From a checkpoint of a small audio frame classifier: log mel input.
Rows from block 3 of a small audio frame classifier, named by matrix and row number. Rows with one number within an expert belong to one neuron, the router's apart. Each number is 128 + 32 x the weight over its row's rms, rounded and kept within 0 to 255. All counts start at 0. Numbers have three digits each. After the name is the row's rms in percent of the matrix's.
Before each expert's rows are labels from the 100 clips, of 14976, where the router gives the expert most weight on average: "top examples" is what is common among them; "loudest" is the band of the loudest frequency at the time of the peak. Only what is clearly more common there than usual is listed. The data: synthesized solo parts of chorales (CocoChorales). In brackets: how many of the 100.
# router: router (model.blocks.3.mlp.router.weight, 32x160), inputs 54-107
# up: expert up (model.blocks.3.mlp.up, 32x80x160), inputs 54-107
# down: expert down (model.blocks.3.mlp.down, 32x160x80, transposed), outputs 54-107

# expert 18
top examples: tuba (77); note A3 (58); note A#3 (55); note G#3 (53)
loudest: 250 to 500 Hz (82)
router.18 118:150121155120133158108122136128056125140140155147145099078074143178167152072116155194129152111093164147127108165125110119122123127117169148170123125142134159102124
up.0 105:086135131135113111086130151223167182116136124159123137152094110130086127103150155185109145092161128129140125132158129145102091181118081091080082054113111141146073
down.0 101:175173141137158057065141114082126165100127112102150144104101166070163101172072125071128142120180136101153124080095154193134122068125138112156119075116151099159114
up.1 112:146124165105165161155111165112139077072059118057106117138125194099102126156121110121167143092146164135137176172174081098147080095126044155109148062132095096129148
down.1 110:097164123106155128125132070058106176098077083126130123156123127142125136134125095127088142087147123171117103147114079172167120185142181068122154128131119139151049
up.2 093:098046132098161106161119155153127192167144137122148078117123161085129160113141090120138116169100117128062141068092110128066088156158148151127104106172123121136139
down.2 076:141097118169185167088185115082120162136105085130089105164150187156087153139159154151136150091153117229111123137072055177161094180145193125095141085165128132146138
up.3 099:112074127132127122128086142168134187157162140154131163112095175104120100107100149193145110125099156128108139099122106110130083146162146148170112142169148109161113
down.3 102:140093111144128125079140159121141146154164143160126063130146170091089187137138139164125154140149117070093103095030148147104095133118183105072140090134103158110109
up.4 096:158124102177143118033150145192150151110124143087130122097113088095130182134173150152127133125132121147131155148136177204082120138157092116109113112104095084112084
down.4 098:112122168119132085083169146141191190111089105112125128155109128145093091163204144134105121125124114092187132058172128157114102120151117167098113142083187114124120
up.5 100:141120190124160159170114144110155064078050122101080134147111206098119134117120116157163157077127167135118148176153097095161072111121070129112147069147121119124142
down.5 100:104162110150135106144122072064115169100089088128153141148111117138157129147122106125092164106171115192096120150091097177177130182136196076101149109141134160147041
up.6 091:131130150147121160095146101081072062153167145121126107120056139126140176130149094155146136181093102156106161144132165168149209090107114173112193149155146176125131
down.6 092:107108155099120122181132139130165089128114070093126181143162146150144124130139075121117071194070171152123180145194137098144156131124079120069192142104053131133154
up.7 105:134132163127155151142100162128113083086062118054116114139096193116108134144106109140171149107131168145124180164171092117135097097123045156125148085120096094112159
down.7 108:089182130107126129135148077051104140109080081124137138154133132147112126120122089121095138104133125135113083158106072166174123178136187057101150156137109152146055
up.8 078:164118151177117117120140163085098111124178121183119112139146128119074120086102178116068111169160134125151110137154095146148139079140081143119130153139151080121140
down.8 081:171108124110160106151105116108164109168155176129101128117132163112139160148129140161089148164176103195126206056192154173117136159096116102104140141116117131135135
up.9 100:088059157092136124142081145166142165167147154109151115104111182101138108099108132176121122131105171117082135109132100112110070141122142152152106131176147134175141
down.9 102:117088096130130173068158135133120157155141099143123079141158186102064184119139158173124143123110118115115087102041090183115101149157191117070148093159116138119115
up.10 098:155126126130128162146167116156083166137145109140128089131106189119123163161160094107137160138116142107163081142119111175088158127146085159143141143135114108081131
down.10 082:067161140151141184137142142044131120155068117119141109187183119175167072091161113109144123103119118250133102142079135122164121178153152099116162095133155151164131
up.11 091:151130150140097133113115117079156053105171136197140118195064122137137127109148119157154084136136117122148152144122154133192195098184154162109155145130151182129126
down.11 100:137169127129091052137128131097134074152181147140126151105120127084159142161148067142107126142138137173080148135180167104101150177098072097089160133099059108108124
up.12 080:143139154139155102117121158152172123099128120150094129154145181107122142107145155153099129107154162111126131173132135104137085125132107117100073111123113072118109
down.12 085:153169136143181073105125101061128178120100145140126083131091144114104107190116114123100153115200118208096154092106126174135124140115170104106119114110167106165092
up.13 092:140126128187141111053135155176147188097119142101122136109118103117139172111198132175129152126145136153140129163115132173100092155187103095124090066115113089139091
down.13 101:123119167129158134080161169125155200103086091126145153165096109103130099174165128118109113131162112130180139048150151162128109121157119168106108098117184130143086
up.14 102:137144042105132097115130131189110172132158155081127076114134096121123172212112151114175147149144102126097181094110156106095092115127155141150134117132060113116117
down.14 103:110195157104126160100100131065154111132103098099142171177192120150088092086143115129077110075112110125193082115122125133110093131172094101132114157064190103118136
up.15 088:140119158144166139104087143133170128098113126137083127171141188151117136119133203145107105089126160106138144167157125080149122113151146120107095107128123058159116
down.15 093:162154108138140065138100137094100142131111170142120094093078126089087142174110103185100147113187113146063153116111155130113104158095190088110104105131143124132090
up.16 078:140136143125088135098118141112140103104161115151175139202085094146139106129166148124150121102153129120147139116094138121154157116186161146066097121113130170141087
down.16 094:127161155124101038120117145083136097142159138119142103064094103082160163175136081161120115121148118122115134107176164098093176159099093114110171123091080138100108
up.17 096:128166046106141101099123145203112166125144133092120075121124105140125168197112155125179159132126120147122174113146144125100101124131119128151126100101063129106118
down.17 100:121212171087109144117116125101158105120106114101132150146198129143075076095111128099094128078123111062182071105078136129127091109162097103139097185069184090132136
up.18 104:156122140183116130110095153109143086099139124163116137184132135120111120094138179115103125138123126128131151103127127097133159107154124132095083142103165050143124
down.18 107:199106092118124072158125142125128117132142173130098104078081146074108187172147080149093150129169104135075191094183151097127146179072122131083156135139108104119094
up.19 089:117132146113144137148106114114134140131084108119114104158173127149084074099133119051149158148147122137158077115159088125089110118145080138118122135106166077174119
down.19 073:142129147155130167170108100096079135106110072118132097177119176171187054144093119110173121110125107158122158166129120158175128092175139169127172075190155129178106
up.20 090:119130143147126077102166137190150177136113115192136125112104133108116140111124121189105144120164128100136104148123148138145037131123088122130130098094120124124111
down.20 089:144211156130185090083094108034111135120122147092128101152157167121146107163122136066142165117158122220131143114055112170137125120108157071158100115080176102152128
up.21 109:180123118154159129113167121135136107091090149052102111136143136097136188151132178110133127139113129144124160157130177175106137113112105131062117182099116086087122
down.21 107:135159138124146124155191075113165156083082178129087117183089154148084104167163164163100151107145138202132168096156120119135126155146174110107097182116182097128108
up.22 106:129126095085161114157168156136121158153100109094114109150114135154130146193078150118176147131126145131110154120133118108131053086094148151133135127134117122153150
down.22 123:101213175108137193151100109068069074116099118105114119161212134137096106076100119089144125113131137141148082175050100123138115157134123064166125200093136103114128
up.23 126:112041111166145132140096137144120162135104130118155145116112167094161133116117084148092137140103124139088127086094123118053090157118151186158159084139146097141122
down.23 113:158066130139153192086151147067117147113085112151100071189167192140096180142193133127156136163064115175135138113038140162122100127140153159070156107137134136135128
up.24 082:098084146134086155103179170119088191125127129126182161113149107193157116128124128119105157112170113129185086111052124198092075170198162132123097114151113157109111
down.24 083:104073082137133153095100129148182154144166110113159098107099086104103153141124158132156098092133144076151083100176106142107163112142144160085125086144154161113093
up.25 103:125113181095146120130109132163137188171164169125142138099111165138117100103077174191129140095128185113121114137120111149131068132163154122162106107185137185133134
down.25 106:122121071139150124046153106165161151156166123132134138128165171102075168143102178144128153111160120099119084092078125192112115115148182089090111074138115146098106
up.26 098:128135154138112146134128116105113071132148124134146126136047168124120179093124075152191132164088149152122153153165121134164194129110088143141178160130125134089162
down.26 104:075184125106086120152162149078139089136118102136148167147140136147161102127140060097087101161111132137087114142139117139156136157138114101080153140128054149151121

# expert 6
top examples: note C#5 (48)
loudest: 1000 to 2000 Hz (38)
router.6 091:167125137169163149204127177184053164126166175150158161141148148142149130133107147167180131134154164123153108130116112116114165174165152160159131129153157151158179
up.0 104:179207106116132138126146134120087102082151089128189218147143131135164134164115105055124140183104145146161158174165094139115162140150098123134160078097080126147169
down.0 108:124154147091135129145157077110087064116148121094130099106170141141155125130143109132149118074120109065157143199132151117139185152096135112117147130166138187168126
up.1 107:117149151102164055140115124062137116142126116058127094145163149174145079172115115110122065134087107068042139102142107133154104061116164105151137131158151148105181
down.1 096:127123124086147192084119160147212139164145064173102097145080140140096179119146153168131102097099188141138089118127189181108102139116064152142107149115119126085100
up.2 095:164127084150127043117133121136122166117150132116148133122120088157115092184135114090114097139124131102078145071161166123157066087115135123149073121145124113071183
down.2 092:132141143064101214115104095098165100130122083135110133123094186124108192112124115169136072132091141179186125159125131169138077181142083136125136177176184134094103
up.3 104:150107117162118062102105143128133155162176109143175134096147118178184079168105131029056086134154116120095113105118131146123131105199117138161116115135153157070122
down.3 098:113096083143139161103142066095167094172153071151112095124131154152159110061136125179113131134081140144102141093124128171127118160122142098104166156142146124146129
up.4 091:169127125133109074130160089083141138083138090141141176088147111188164097151119098087087041142127130103094163160143122140152098101143166162166076083109153160102175
down.4 081:124098128134115153115223114144164108127129121096152108142134166115160175137146104149209106087088169157142145160110132180064108147153158155111156095124162058114092
up.5 090:088128132097138137173135092129159160135113156133081085125066102111056111150141079162134117157167113120110157083158107088166078091125119136101190142193108070131180
down.5 098:169119109149090141123103147124135125116139091120147209200102109111095148210135121101121146206160133133136166137104126108129118054147072123155104173140109116115110
up.6 095:113108158077146206155132109114088140133087148129117135137151070148108134117153120151181126078118117101141105120096097112157094132089158127112115112154151113170202
down.6 099:134090099163136164070047181151141158097147132123178129164148164128132137117115148046069126184137140097125165114132081163100126110132103148152047090141156104107142
up.7 102:078090135076139105103112122111179126100062094137107190140088154089160060132120096164116160158108123158163079113122129148095137109134094122127173101115108111133121
down.7 093:123097119156129098139170124174170132074166159172149187195171110155091093082144144148193110099169176187148109124148125078103126173119104130107121133077136131103147
up.8 084:115076129126131151118104112152125117117128096111152158136100125111120121175143105092153150128130168173175171122159101086112151145051071164104150117104055181110154
down.8 095:132168103141141112171143075063070166098199137116147146172178161189159169065115122099188136078157138107125130180112090153159158170139158112122169103163117124083134
up.9 105:165169094070117092173139079109160125142114131184107113104088163113066110155127095145124113188128129120101173129195107119195104091092078125136128182178175107101190
down.9 095:096114132101117166077151109077145146122123059087092154091130117137110147168178078094140143102065126099137088164067133167158137083132111115154131185168127120147114
up.10 105:094126056146122107133101154183175152124120124135164140151121008106094097140156115130106136161155104143150129052193125106099153148085120140109096109073097145085112
down.10 102:140111147109105144190101084133086124133133104140141139184152123170103115108139153081182123111145143168171129164178069072175155199142059128139119138132130128099158
up.11 091:151132180050146173198174056071127135159078150161128135132121125145086105111133123170151124139087111121130119155114068122207106106067118128117105172157183115153229
down.11 092:119087124150146149050107152137160172091140100082109131143108171127118177154162095098073109142115161088113149139134103206105139039121115123146071128169114093131128
up.12 083:115148146160068057127153047109197139131113120105120144161133133111122105106156061154102089195094104141064180185157095139121170135158146141121142096105151092134080
down.12 082:143160152097102130172195105169166112122099150146064117119105127156171155172148127139209110135124167185138157167117143106104117099173110143136177144094135132081122
up.13 099:147101113145088086093081125149155157084158071134163157113124099139153064147150101078051099154111104149136137093187106142135118144153083131141085119146134151079121
down.13 096:128103139109103186119166080156129052159121107125146150167144175130160106120145102126165135152076126191140130129140079124126112239105128141112126168111160086159159
up.14 097:116087077111144066115124159163183109154097063134109104145121072109098100147166042150104087168056097129102172121129135120124108143096143145162145143101058103154124
down.14 082:083136153162101069178162142153097089128138164089141171130188120176164125132168149077214125113151159174125092191164118064076139158153118125145168146071123111077111
up.15 105:155139095146138133134118146151101095077146114149174188123115165106153123162102105077125150177154155181159157114152157134104158143143085162109186125133067127114142
down.15 124:111147135111133108183126097079090106108208121123149112121165135137144130065123088139121135078166102068113080159104111120177170160093132112110128132160109188156133
up.16 093:139116119167062089102110116151134174099158096121179166139128065157167095133148106083066089133108100131149120100165151180120102146212090132136096127139141139080092
down.16 098:155126160081108204141151066154123051164125118131126142142138190118144088126144107146125125174075109165134151107163075123147114213115150155105096163132165122160176
up.17 085:128144118140086124140164091105153161142086134142104079174118112073127122119130066146106164179129098173146159158131093106126163152142128134113193143107105161117088
down.17 092:102122141149169081175144137125100129106107120087083154153149100196160137116132148117184138134128174194132168168117166114092148105177143110157176112090085125099119
up.18 103:093119122082109118138045140151139148099124110078110114165153035106136147075161103168097121159129115184158139094093164155117150181125179139124134142101091175108060
down.18 091:128148152140127109147199105143154093124091156152123156140137129141155137190138141126235134093099154206135140165119173114090121179155136150141159122089171113083118
up.19 094:109089110151117149121116088135126110074132121087099121169137112115112136142138107123112111123156073209115152126069227132128125123102079116107159142147085130098127
down.19 086:181060124115079077197167115147102142047136130131161180138134157137150100120138110134226127115153167205121129170148056102139091181117124146118143133112157097099121
up.20 102:127178146059179134165149116071110104114122133152086142129178073173083108153156122172133117144127118109129116123134151099183081072089147105150157134161126105101215
down.20 099:169077143123109164059093166146165112106131091103167144143120170118089153159131124123106115101102145076146109123144079175106099109097103161127071147145148108145135
up.21 114:048099162105113146120141117096126159098082120150108125163097133138181092104137143119103117107133062134136049113056150180127129118131112131116088113131184146141142
down.21 101:139059086132144091122185164200204158064140166167150145161106162129113124070157132113118122111135182189106135099126097111087123188097136156104071103096150111134148
up.22 092:152136158138120101094075161198161183130135100125148153103120118192139096181100140098058112136132106151119132074118124151122095138210128144156142107140115147087129
down.22 085:097135153128086197148138098135150042153105081162166105131150136107187071105108089216136141158086134141094097090106129133159102195118162159110129158126151119180138
up.23 101:110132049159133080059121149174150136074113114123165190131098088122134114159103070166119096146154137153136151081127182156091069165131109135122149012108082133126132
down.23 090:116163120106061138177099079161129040101162144132143169175146105163158055108144127115112091160160109166162131157177106051145124185163108118117103172099179144100141
up.24 083:109071089126161095079092121161143132075079128123076169118131114135083140153112111133147156124102156146096153087151127112116094136077090085148122069109092153144168
down.24 081:143108140137076114174172127164141073105122162113165174165157147126163081099170119124208126098148153216164116150132083072110128196115117159126114165094173099102124
up.25 100:114129111094147128187156083089158120148116152139064092130097120116054121150137080168131117156169128116095165101157105085177096067096123133112184161198106084111205
down.25 102:149125140126094163125104146124132132113123066116141205195117100117092148219141113104137135181138136103181143161099129126130113052153070124153120173158108136119106
up.26 102:048054101112125141148109124145147152132057099118101147195108073116110140111158120124149131117126124177146131083174119094120125179071134104094133089134094157107097
down.26 098:176120121123105143200126107143101121109138129149166149195136156154121130142144136085208119180180121175150136173145052122121124201135093168144116144092153131074155

# expert 7
top examples: note D4 (94); clarinet (37); viola (30)
loudest: 250 to 500 Hz (82)
router.7 081:152127158196156169182119172140053175118160179121135165152158143177179125147092182160168128143149191100154116138092131124096154146173170162163109137171160171149156
up.0 097:135104167165097129102166181125129155123133139123120173115105185138165116156123157177096146145140161108124136116099085156116096103207173164092135061135084137059128
down.0 099:169140111137133095119126125103104168105101110171119136134098095082081175155142126141120114144209140102165097155147135091077140112158113097155111123143115111061055
up.1 111:177113181138114136133185111111133144130115106163088115141090170120072185138122142196128153159103136108141160146181125120188077130157116117115128124164100062075105
down.1 114:162147103091112103098169093107162129141135108122117144083109126030091160139156088170089122068123106120102130113168123108136118133165130109137160130184120070097064
up.2 089:127187116097123120134129128089151061153094138127158111101118162133097122132125070145138110099102055116127144092119127093119141100083081149087162161135186136155114
down.2 077:133114079145114086139108113176162122173158043086158117120139156139118118168078125102114137111115132163097151110161142126107142165070094166115123081059091142154144
up.3 104:141172137127137151088160089132118137150163155130098085171086156141152131125113158220127085114125084154130126129117156145157121138147120107078080149172130156143116
down.3 094:126106126098131040112152112158165139154128068137139163160125152151095113183166128194098156051098159161128183167131103121112126171107105104146121137086107175124087
up.4 107:093086112176164149116067145107140173097076125081101143185150073124121146152127170071138116146154151152134129105093138117098099089124138075112120077114135151088116
down.4 110:077147184136159167134135130068054142094107097059115070170143088145158132104151134115120082142147094124141106192144141092143114134151119101118152168174127106103105
up.5 080:134179121111135162081125125136124093137106118139111107068171160106099132115055122072126148080143122120167138101153142142092200104127064112163209186114151106082100
down.5 077:134142051126098087114077152093163115175146131137145144124144157157115043135121157147156108182078137174130146042148157107096095156107124177123161113105163129106203
up.6 087:154167152146135146148168165115101123146066125124173165132129179155108130133112081166133146150143142109145103170101077119075085173157160193142164114091157113101212
down.6 085:147147049197160056136141151092148165149116079093173155152130147105142148167094121076127112150141148088109154104152107092089144107161129139130101028102103100106118
up.7 102:094137155164130137101141136095126146090064129110166142170117120132093120103171109151160126107161115179140119069089056112086120125106153082100098106087141114121141
down.7 099:095109122117146104101143143102116126144112044059191129182122138168144131110159133138136085142127093194202107155158162121152149168113054150091126122113160150096115
up.8 094:129164161063132053151152102142135079133080103103141134129141155170109134119142127199161073137061099182082137114122126108188114136107136097070140103114105129203163
down.8 082:148169152089092097150157094145155069105159095136160154067115155110099147117141118135106117064054113124168129152164100149195131156109061119106148146119124189152113
up.9 105:096076113170106146098137164128144202108125142119108171153079106135170120157128170160067142123171165107169110145088130142083109110145152113087088095139107167076111
down.9 107:113108153148144118101112134123106137088086120118128138213102108153148134163162151136110129151193115157147130165124162084094107135176124096142116140153125112079081
up.10 090:144183188162078128081159170157104107167106152112219172097134137153168098128145098174097156131106125092154074159114103160091142129149169218147087072082157147144158
down.10 107:146111075178155094111107129177142161126103104172165172142078137116125158215072134118125119150168166107156126073142110130107086092151131152128054037103121154117153
up.11 089:138124130152115103127113109079106151131202134162166153126148142146166074120088134140143102166147183139115128152114065130082123116192162147145163080130091119089100
down.11 082:159106115127190087099170122122137168117097123208112139175129113116051163155144120163156129112198158119137090130097148128095195160110151106142088118112087110132071
up.12 103:152185126125137140127152098123126110142155167137139094124090167132155119141093140193122096117104078118087116082101166137173085115161116171080089153187139153151121
down.12 101:169113125133124047121129103181163134136130089172128177134107149121076144188139121184116164105119160160117199164135104140113119164098105118138108125069078190164112
up.13 113:116110135168144134150051123107119166064092120098105140175168079136124134126147165084123091138158129172158142104128155110108121120122111088124119098128126131123105
down.13 113:063170189143138154130144107072050137107124086053118062156125104146158141114107132127124093138150097144134129190143135105151118134120106123120167156185131093127096
up.14 092:154139145166134137137213124109119154169067108142120144165137168120079187151119113158123153190141117080137127197129089124127101147159144127108177151106135112077179
down.14 088:131124077150125127107142174093162120123133091068124154167101146066127137130142119099112110107155122112082121060162123081072118137200162131136118116169081055078094
up.15 116:160107119157082136084141115100139167115136132173121144108062152119131143145164152195118155168110127127132165114140114117107115119138135144112114107117117091039067
down.15 124:176117084102124094091141090105144135143147094148144137120086109084085173142137107183104123087167121165128117115165169136095135141147109113133166108155138094068027
up.16 095:110086123159101139096155174127150187111138143123115168128078133130181117154138157186056137132148153114156113144087121152102107122161153130084076085155091162080096
down.16 102:130100140143139104099106123133114147088082132142127145207086107133120144174157149151110123132203130156161128157131150094082115133168120093140101137148126118072077
up.17 114:142044066180148157111130128122112195122099143100114149188110094147150147177080175113096118141166165125136167087058154125063132101145179122124133126121121157059142
down.17 103:135101143136136106126129136087097127098119117099103128202157095180145126143176145121098131169167127174119133197128167074096141102103141094133153176142103106090099
up.18 111:078089106190126140079100134086134165080083134129131136162105093139119130116178160094131118112155121163161114087099124133050157103106116075102127127089158136083094
down.18 107:091138153132130146105140136101086135130118087045140091181134108173138086112156140120120086152165076163159127152130179090139123112132073163129161143127150113084127
up.19 102:136157198116121104102148137097122088154147125150194114065157132133134053138087124105170134094095164094152082078086094149110108098154128155160113126093156127129101
down.19 093:179157078169156081066114114180155124147132121131184184139134143154109134144137151146154118155136155145165178098171141129107143085145086155119120048039154187108123
up.20 093:128101119157115139092179154123141176121141143117129165134080151136174116149128155206074121141134145129148131133098107145103120131174163140086078087138079166071100
down.20 097:149097131111144088113123115130118143083085118151119146198080123140087155182154147169115113123201147178165112160135142096099140131140116081140107149140109137062075
up.21 110:111075098171104150108137146126134196106128136112118182160085104144158129143124164177080148133172155128161132148094127130072124131144151105089104106122096162073106
down.21 108:118110145139140126106127131103100132083088118112123141217094112151152135159172143128113131145197110174153121171128169086094129142164121101135121153167135105069075
up.22 109:116120134170144133155056120097131171076091112092109142178167077142123132142135163068119101151154129161149145116128149115119118098132114091119122090123130140112106
down.22 112:067170190139144155127141112068045145105117098053115063159128099139162148113116127123121089130156093128134121186141133100145114145128120114115163154192123089120093
up.23 131:067117144134141137127062133166139158079129115125103114168142070132096140095212135077144141119169115167142111134153107029092133171113110087136084113134140097148105
down.23 106:056155161141134202142147104066104146107086106049121093165118139157164136089111096101137123153103109150138160141137133136179126134158080142127165145174126075159123
up.24 090:130105138136076152103153163125130150123141136109121160118095169128169095113168143215089138177132152124152105131093069159124111130180185131114104131133082153069143
down.24 091:153132085152148097104081121113139148108121154188173134141101097114118170158158134134133121110179122118170043137142153098081160128146103095130089124145139134038053
up.25 103:113123106164113141111142144124110189126129135114112143180081114142151122134120154188079128122154139172166123154118130130103129151137152114092083104139096147091111
down.25 106:106120133119157091110139094111130142084095089105129139210102142164123148180155145159089131103175136212142162175147149090116123146158100092130154156147121117086071
up.26 105:156170150114127095110143093112143104137134112109168154095140179138109096116063133082147112106101152132146146090165111159141175126133055112139176175103155127089093
down.26 090:109154069093115093099134132121132118131140131095145163158117159138106067158117142148136102100096100184132169074150121098143134159107109163107131134082161177145184

# expert 20
top examples: note A3 (55); tuba (53); note A#3 (49); note B3 (45)
loudest: 250 to 500 Hz (81)
router.20 190:060126128126120165096098100131096106120142160160117109133152110097143124123148105089086106131112108121116044134123076115115125105089131113167153123159156124034107
up.0 078:128118132138107091123113136156110193102156174128174138125094114107139151103136081122120146082204140176072138137095088035145153165137152112138111122178172105164159
down.0 088:157137181095154116125066109092099131118113090170118097044086178091158119101110099172121142144077131159110104109131141092114145147152094148161164175108072115163092
up.1 117:115100110157172146158150172135106116135107132102133185214107114161095131105106170153112126170189163196144049062139120109155140140166111119095090182132102143139129
down.1 115:137129115142136153048121131072149102168121142054167113170166141148199077120177147099094119097093116200174028142112137182114108119122113146128140113155196149069143
up.2 101:142069052132190146162173128144094118141130143153111138165091184133107142076144158160124103176173147163125047072133123138147149173173120104057111183156141113153057
down.2 097:049123123101133171089115163110150072138141164077146103174186149148141084106135136094092127112154125122148020121116140149120135113123156142149124152125124179093161
up.3 124:131132088152149134111137125147082141147104124175156083198093157165219134129168134179167097119103097121136015153111156131137117166163141093090113147127150186068133
down.3 136:109124155084127143104116130137157090131113103127152060134143103129144115045142101104123117113111084083102036156135083105173152184131132105103117193078126139139164
up.4 123:115120159112132118143152111167113129105091116165101064142139120114142153118191123183159159100125126140105084147106079067137119191143116116133135141140190152190170
down.4 154:085173132101162106083100112111138099164122100085192099078077165029151121088049102136118128119126092161107080074109184165134136196139100109128145177108090130148147
up.5 101:101096115174088141149059117120086166093110145131141135129180079133120009128081125060107089112168126101101063148118099114110160134171105157117148099140176152132114
down.5 091:148136098154201119186058126097103138132133113091165158118046130104126134159083161190149166141112169178070187080127190133106155139170109175136143127085109173113112
up.6 099:072148172158125166130127103085099147147149163084139141151164179133139076130185157089149137103131123144206030111138071123140139103163109137107154180152183100129178
down.6 096:145169121117117151111160125155136109157098084141105126161120104119082162201112146190121141158146134155133181145162155138143126123175122073104148149118135104092141
up.7 098:152126159107159104127214093095111159181180133184113147155081094153100094155090128162161110178112128128098116112144201142164151134075115158119138121129099224157142
down.7 104:154060168155122102058163137138145181128118119133118157131074041171107114118209112097127126128079135110127103076198100097137130132126046227139155076131150100133101
up.8 092:150148183133150163185179148134148064169136146143112189142128179144085079138147111136148150156120175169150151117110131136116180126086132117152128127141168155144169
down.8 096:144114111129059177084192145151138153136099109143096140119111146121086117140165120177107127110102108100155118116110080146101143136124155170119092160138192106103157
up.9 105:075121125187124134086118128159102159094127129112181151146120134133130118137149197102110087152083140151171119114149104154128111120135133164137162128139100184101118
down.9 092:191130134127156157138148135085140069178115119109131131170136117140128142163109127156169145116146135170132192190164140162141121088133115095080137133120142119125105
up.10 111:114113125162121103151122113176124169100159162149151135100155085096149138114125103120143184067168142148072123146085072053140166181161125099152133114167164104199151
down.10 125:161136148117139083086066144147102150147126106112156089000061193085142118102093096159134101121090115124111119057123132103108124155112099137166135154098083096157153
up.11 136:122108126141098053175089117130092130108118057119115128175170178096103112137141130119165146142144101138119118064122115148121058123143088101111136163121140117141122
down.11 152:181141098163150082160072089147110173151144190106101122076141143114093157174094143152130114129118165135063216092126181132117123098088124135156183086134064130122131
up.12 103:126082082131176138146189128139093113153117138137118121201096159162146132098159153165111103184148129174146037100142142155154151165159108105067118192148144143138102
down.12 113:078111108116139182066099144082136089158147152077164102168180124150165082103147139092106125109122125153166028118116133147133131111114127141156135130137149159075157
up.13 089:171113078205138124109132090132169152128132154147144101144121117134166165147142125122143153165084133124131193154128138106143115133149165146070119133120123186049100
down.13 086:123122153116217081107157153180125119153096117126187083115127171142172105129150074098117141165050097120067108138139102097187133154133127068116127174097133101173130
up.14 109:123165121095165125089107146138138131167141094152148092182124123158178133112168113157170141158108140123161020168119106096130130146193115080175113126092115134102129
down.14 107:110094136137149152110156143153149150103096172131188114150119128084146106097131122090115090097162121112113044120108086131091119198177176130085072115101114114113187
up.15 110:174074137123120135170169100130134154112097114169163083173102129128073133143154136152180104136122150113188043109138123128150119127136140151108117129151168165138149
down.15 100:062118158100148166062161118164177117097080082108161116171108089092139149124165177130111126095121113117130059139149166170148161134186133108107132152145179156106123
up.16 088:129139103212125121091175130183122162154151152153147173134078105163155181109131185144103149131032114142086148161154169097143145168080148141110136124104085202046124
down.16 079:159102165102146113128117137092110081132123142126129111116080116137149101093179082129211163139047127159067174141124104073154133138119117118150146156113101078188106
up.17 095:107044139210131114075143147185109159098139132155200140129112120203145190125142162138123143138017141109085141128144094091161127144118166126119125146078043162055103
down.17 088:147077114130168099120146115144142100095156122135185083106067161095226117113136107107162146151099154156055159164181100110139126156140124133115145143124031109191138
up.18 084:179126150113184137167081151094158054131111140097100193166149162191094104127119111098142103191177184128132154090103156097064111101122118140124093128083134133157114
down.18 088:120132139165147087127125214172142144156110152154074137146135122093106134169165089169107107120178116049117077107097141086033062159149192110121046138039126103131114
up.19 102:201133097067098119154183138129147145102144082159120152138154108102079128135141159142117128212158147176134178080125123195128138119178162159129091116107096129141092
down.19 099:100130094138145135164153101113159144150118136104143143152178138151145108113146158107097089126146161141110123182115087139108095124111200156095144119124133137047122
up.20 084:074123141201130131088161112165038161086147151107192133156138158146149094138171172074106130158088157133182083108130084127117144117139135173128134139136124177113132
down.20 079:181169140121155162102155117099127055156106136114143117135120131117129126175121118130162102118128120199130169167183152132139122092152089104112153144113130101101122
up.21 108:174113098171118145135138129131140077133158130118183115167070196097191125148118099149111082199125119122138146102064168196099172112097163168148158127170157121083119
down.21 114:120130147105104151149153116140113179144090098122153122091185127160092110095122114096138138057145107057170118138099058158199143128110140109117065084136191128150130
up.22 101:141180138111127125163177188153134108077124124169130168125165128085071087134105135133077124186182132178163119069110202156122154125189119120142087157106135156139108
down.22 106:134210109118073143170171103098123090094128097091108148136158154142138114125103151155109144116156138121112131188077173150140087143133136110101158194135175147063092
up.23 106:072135142090135103104060156120121129060145136135158114158132087168090156137204113123164084162202160112120092163152132105028161122108166100147144131153131100182137
down.23 107:168159205159118139118108126117118117106086124104123125119104142131145166155160117111128137167150102203170159144110174160108111159159119119113159134143178087112080
up.24 079:148162155135152165111130081065073059110128145162099138132090184135139109129142121109151147154141151148173106140162116169097129111150066163119165134102144093111107
down.24 083:115155160143135083177168167161176120168107085121057146173153096139088153183136092181126129137149124082100164155173130102089081130164193088087100129055138141111140
up.25 072:099180172156120168102142124095073131115182193078166087103099146109125087130101136084135150061118107102120059127136125127145160091153111181121176179180146077092155
down.25 075:137179141094132107149139119142098134126095094153074142128123132114077128189132121182160129165145131156124189104176137086134118152144106126143131124091115122136073
up.26 126:115116112147164148160082175143153097126113119096167180209141115153126141122117145139110137166170146180190049122149128103132151160177139131088118173141091193132137
down.26 115:144136133139131162053129120080155084155117132086194092141160145128195107109191131090103122092080112201186012166111113173110132139136107105118149163138199122060140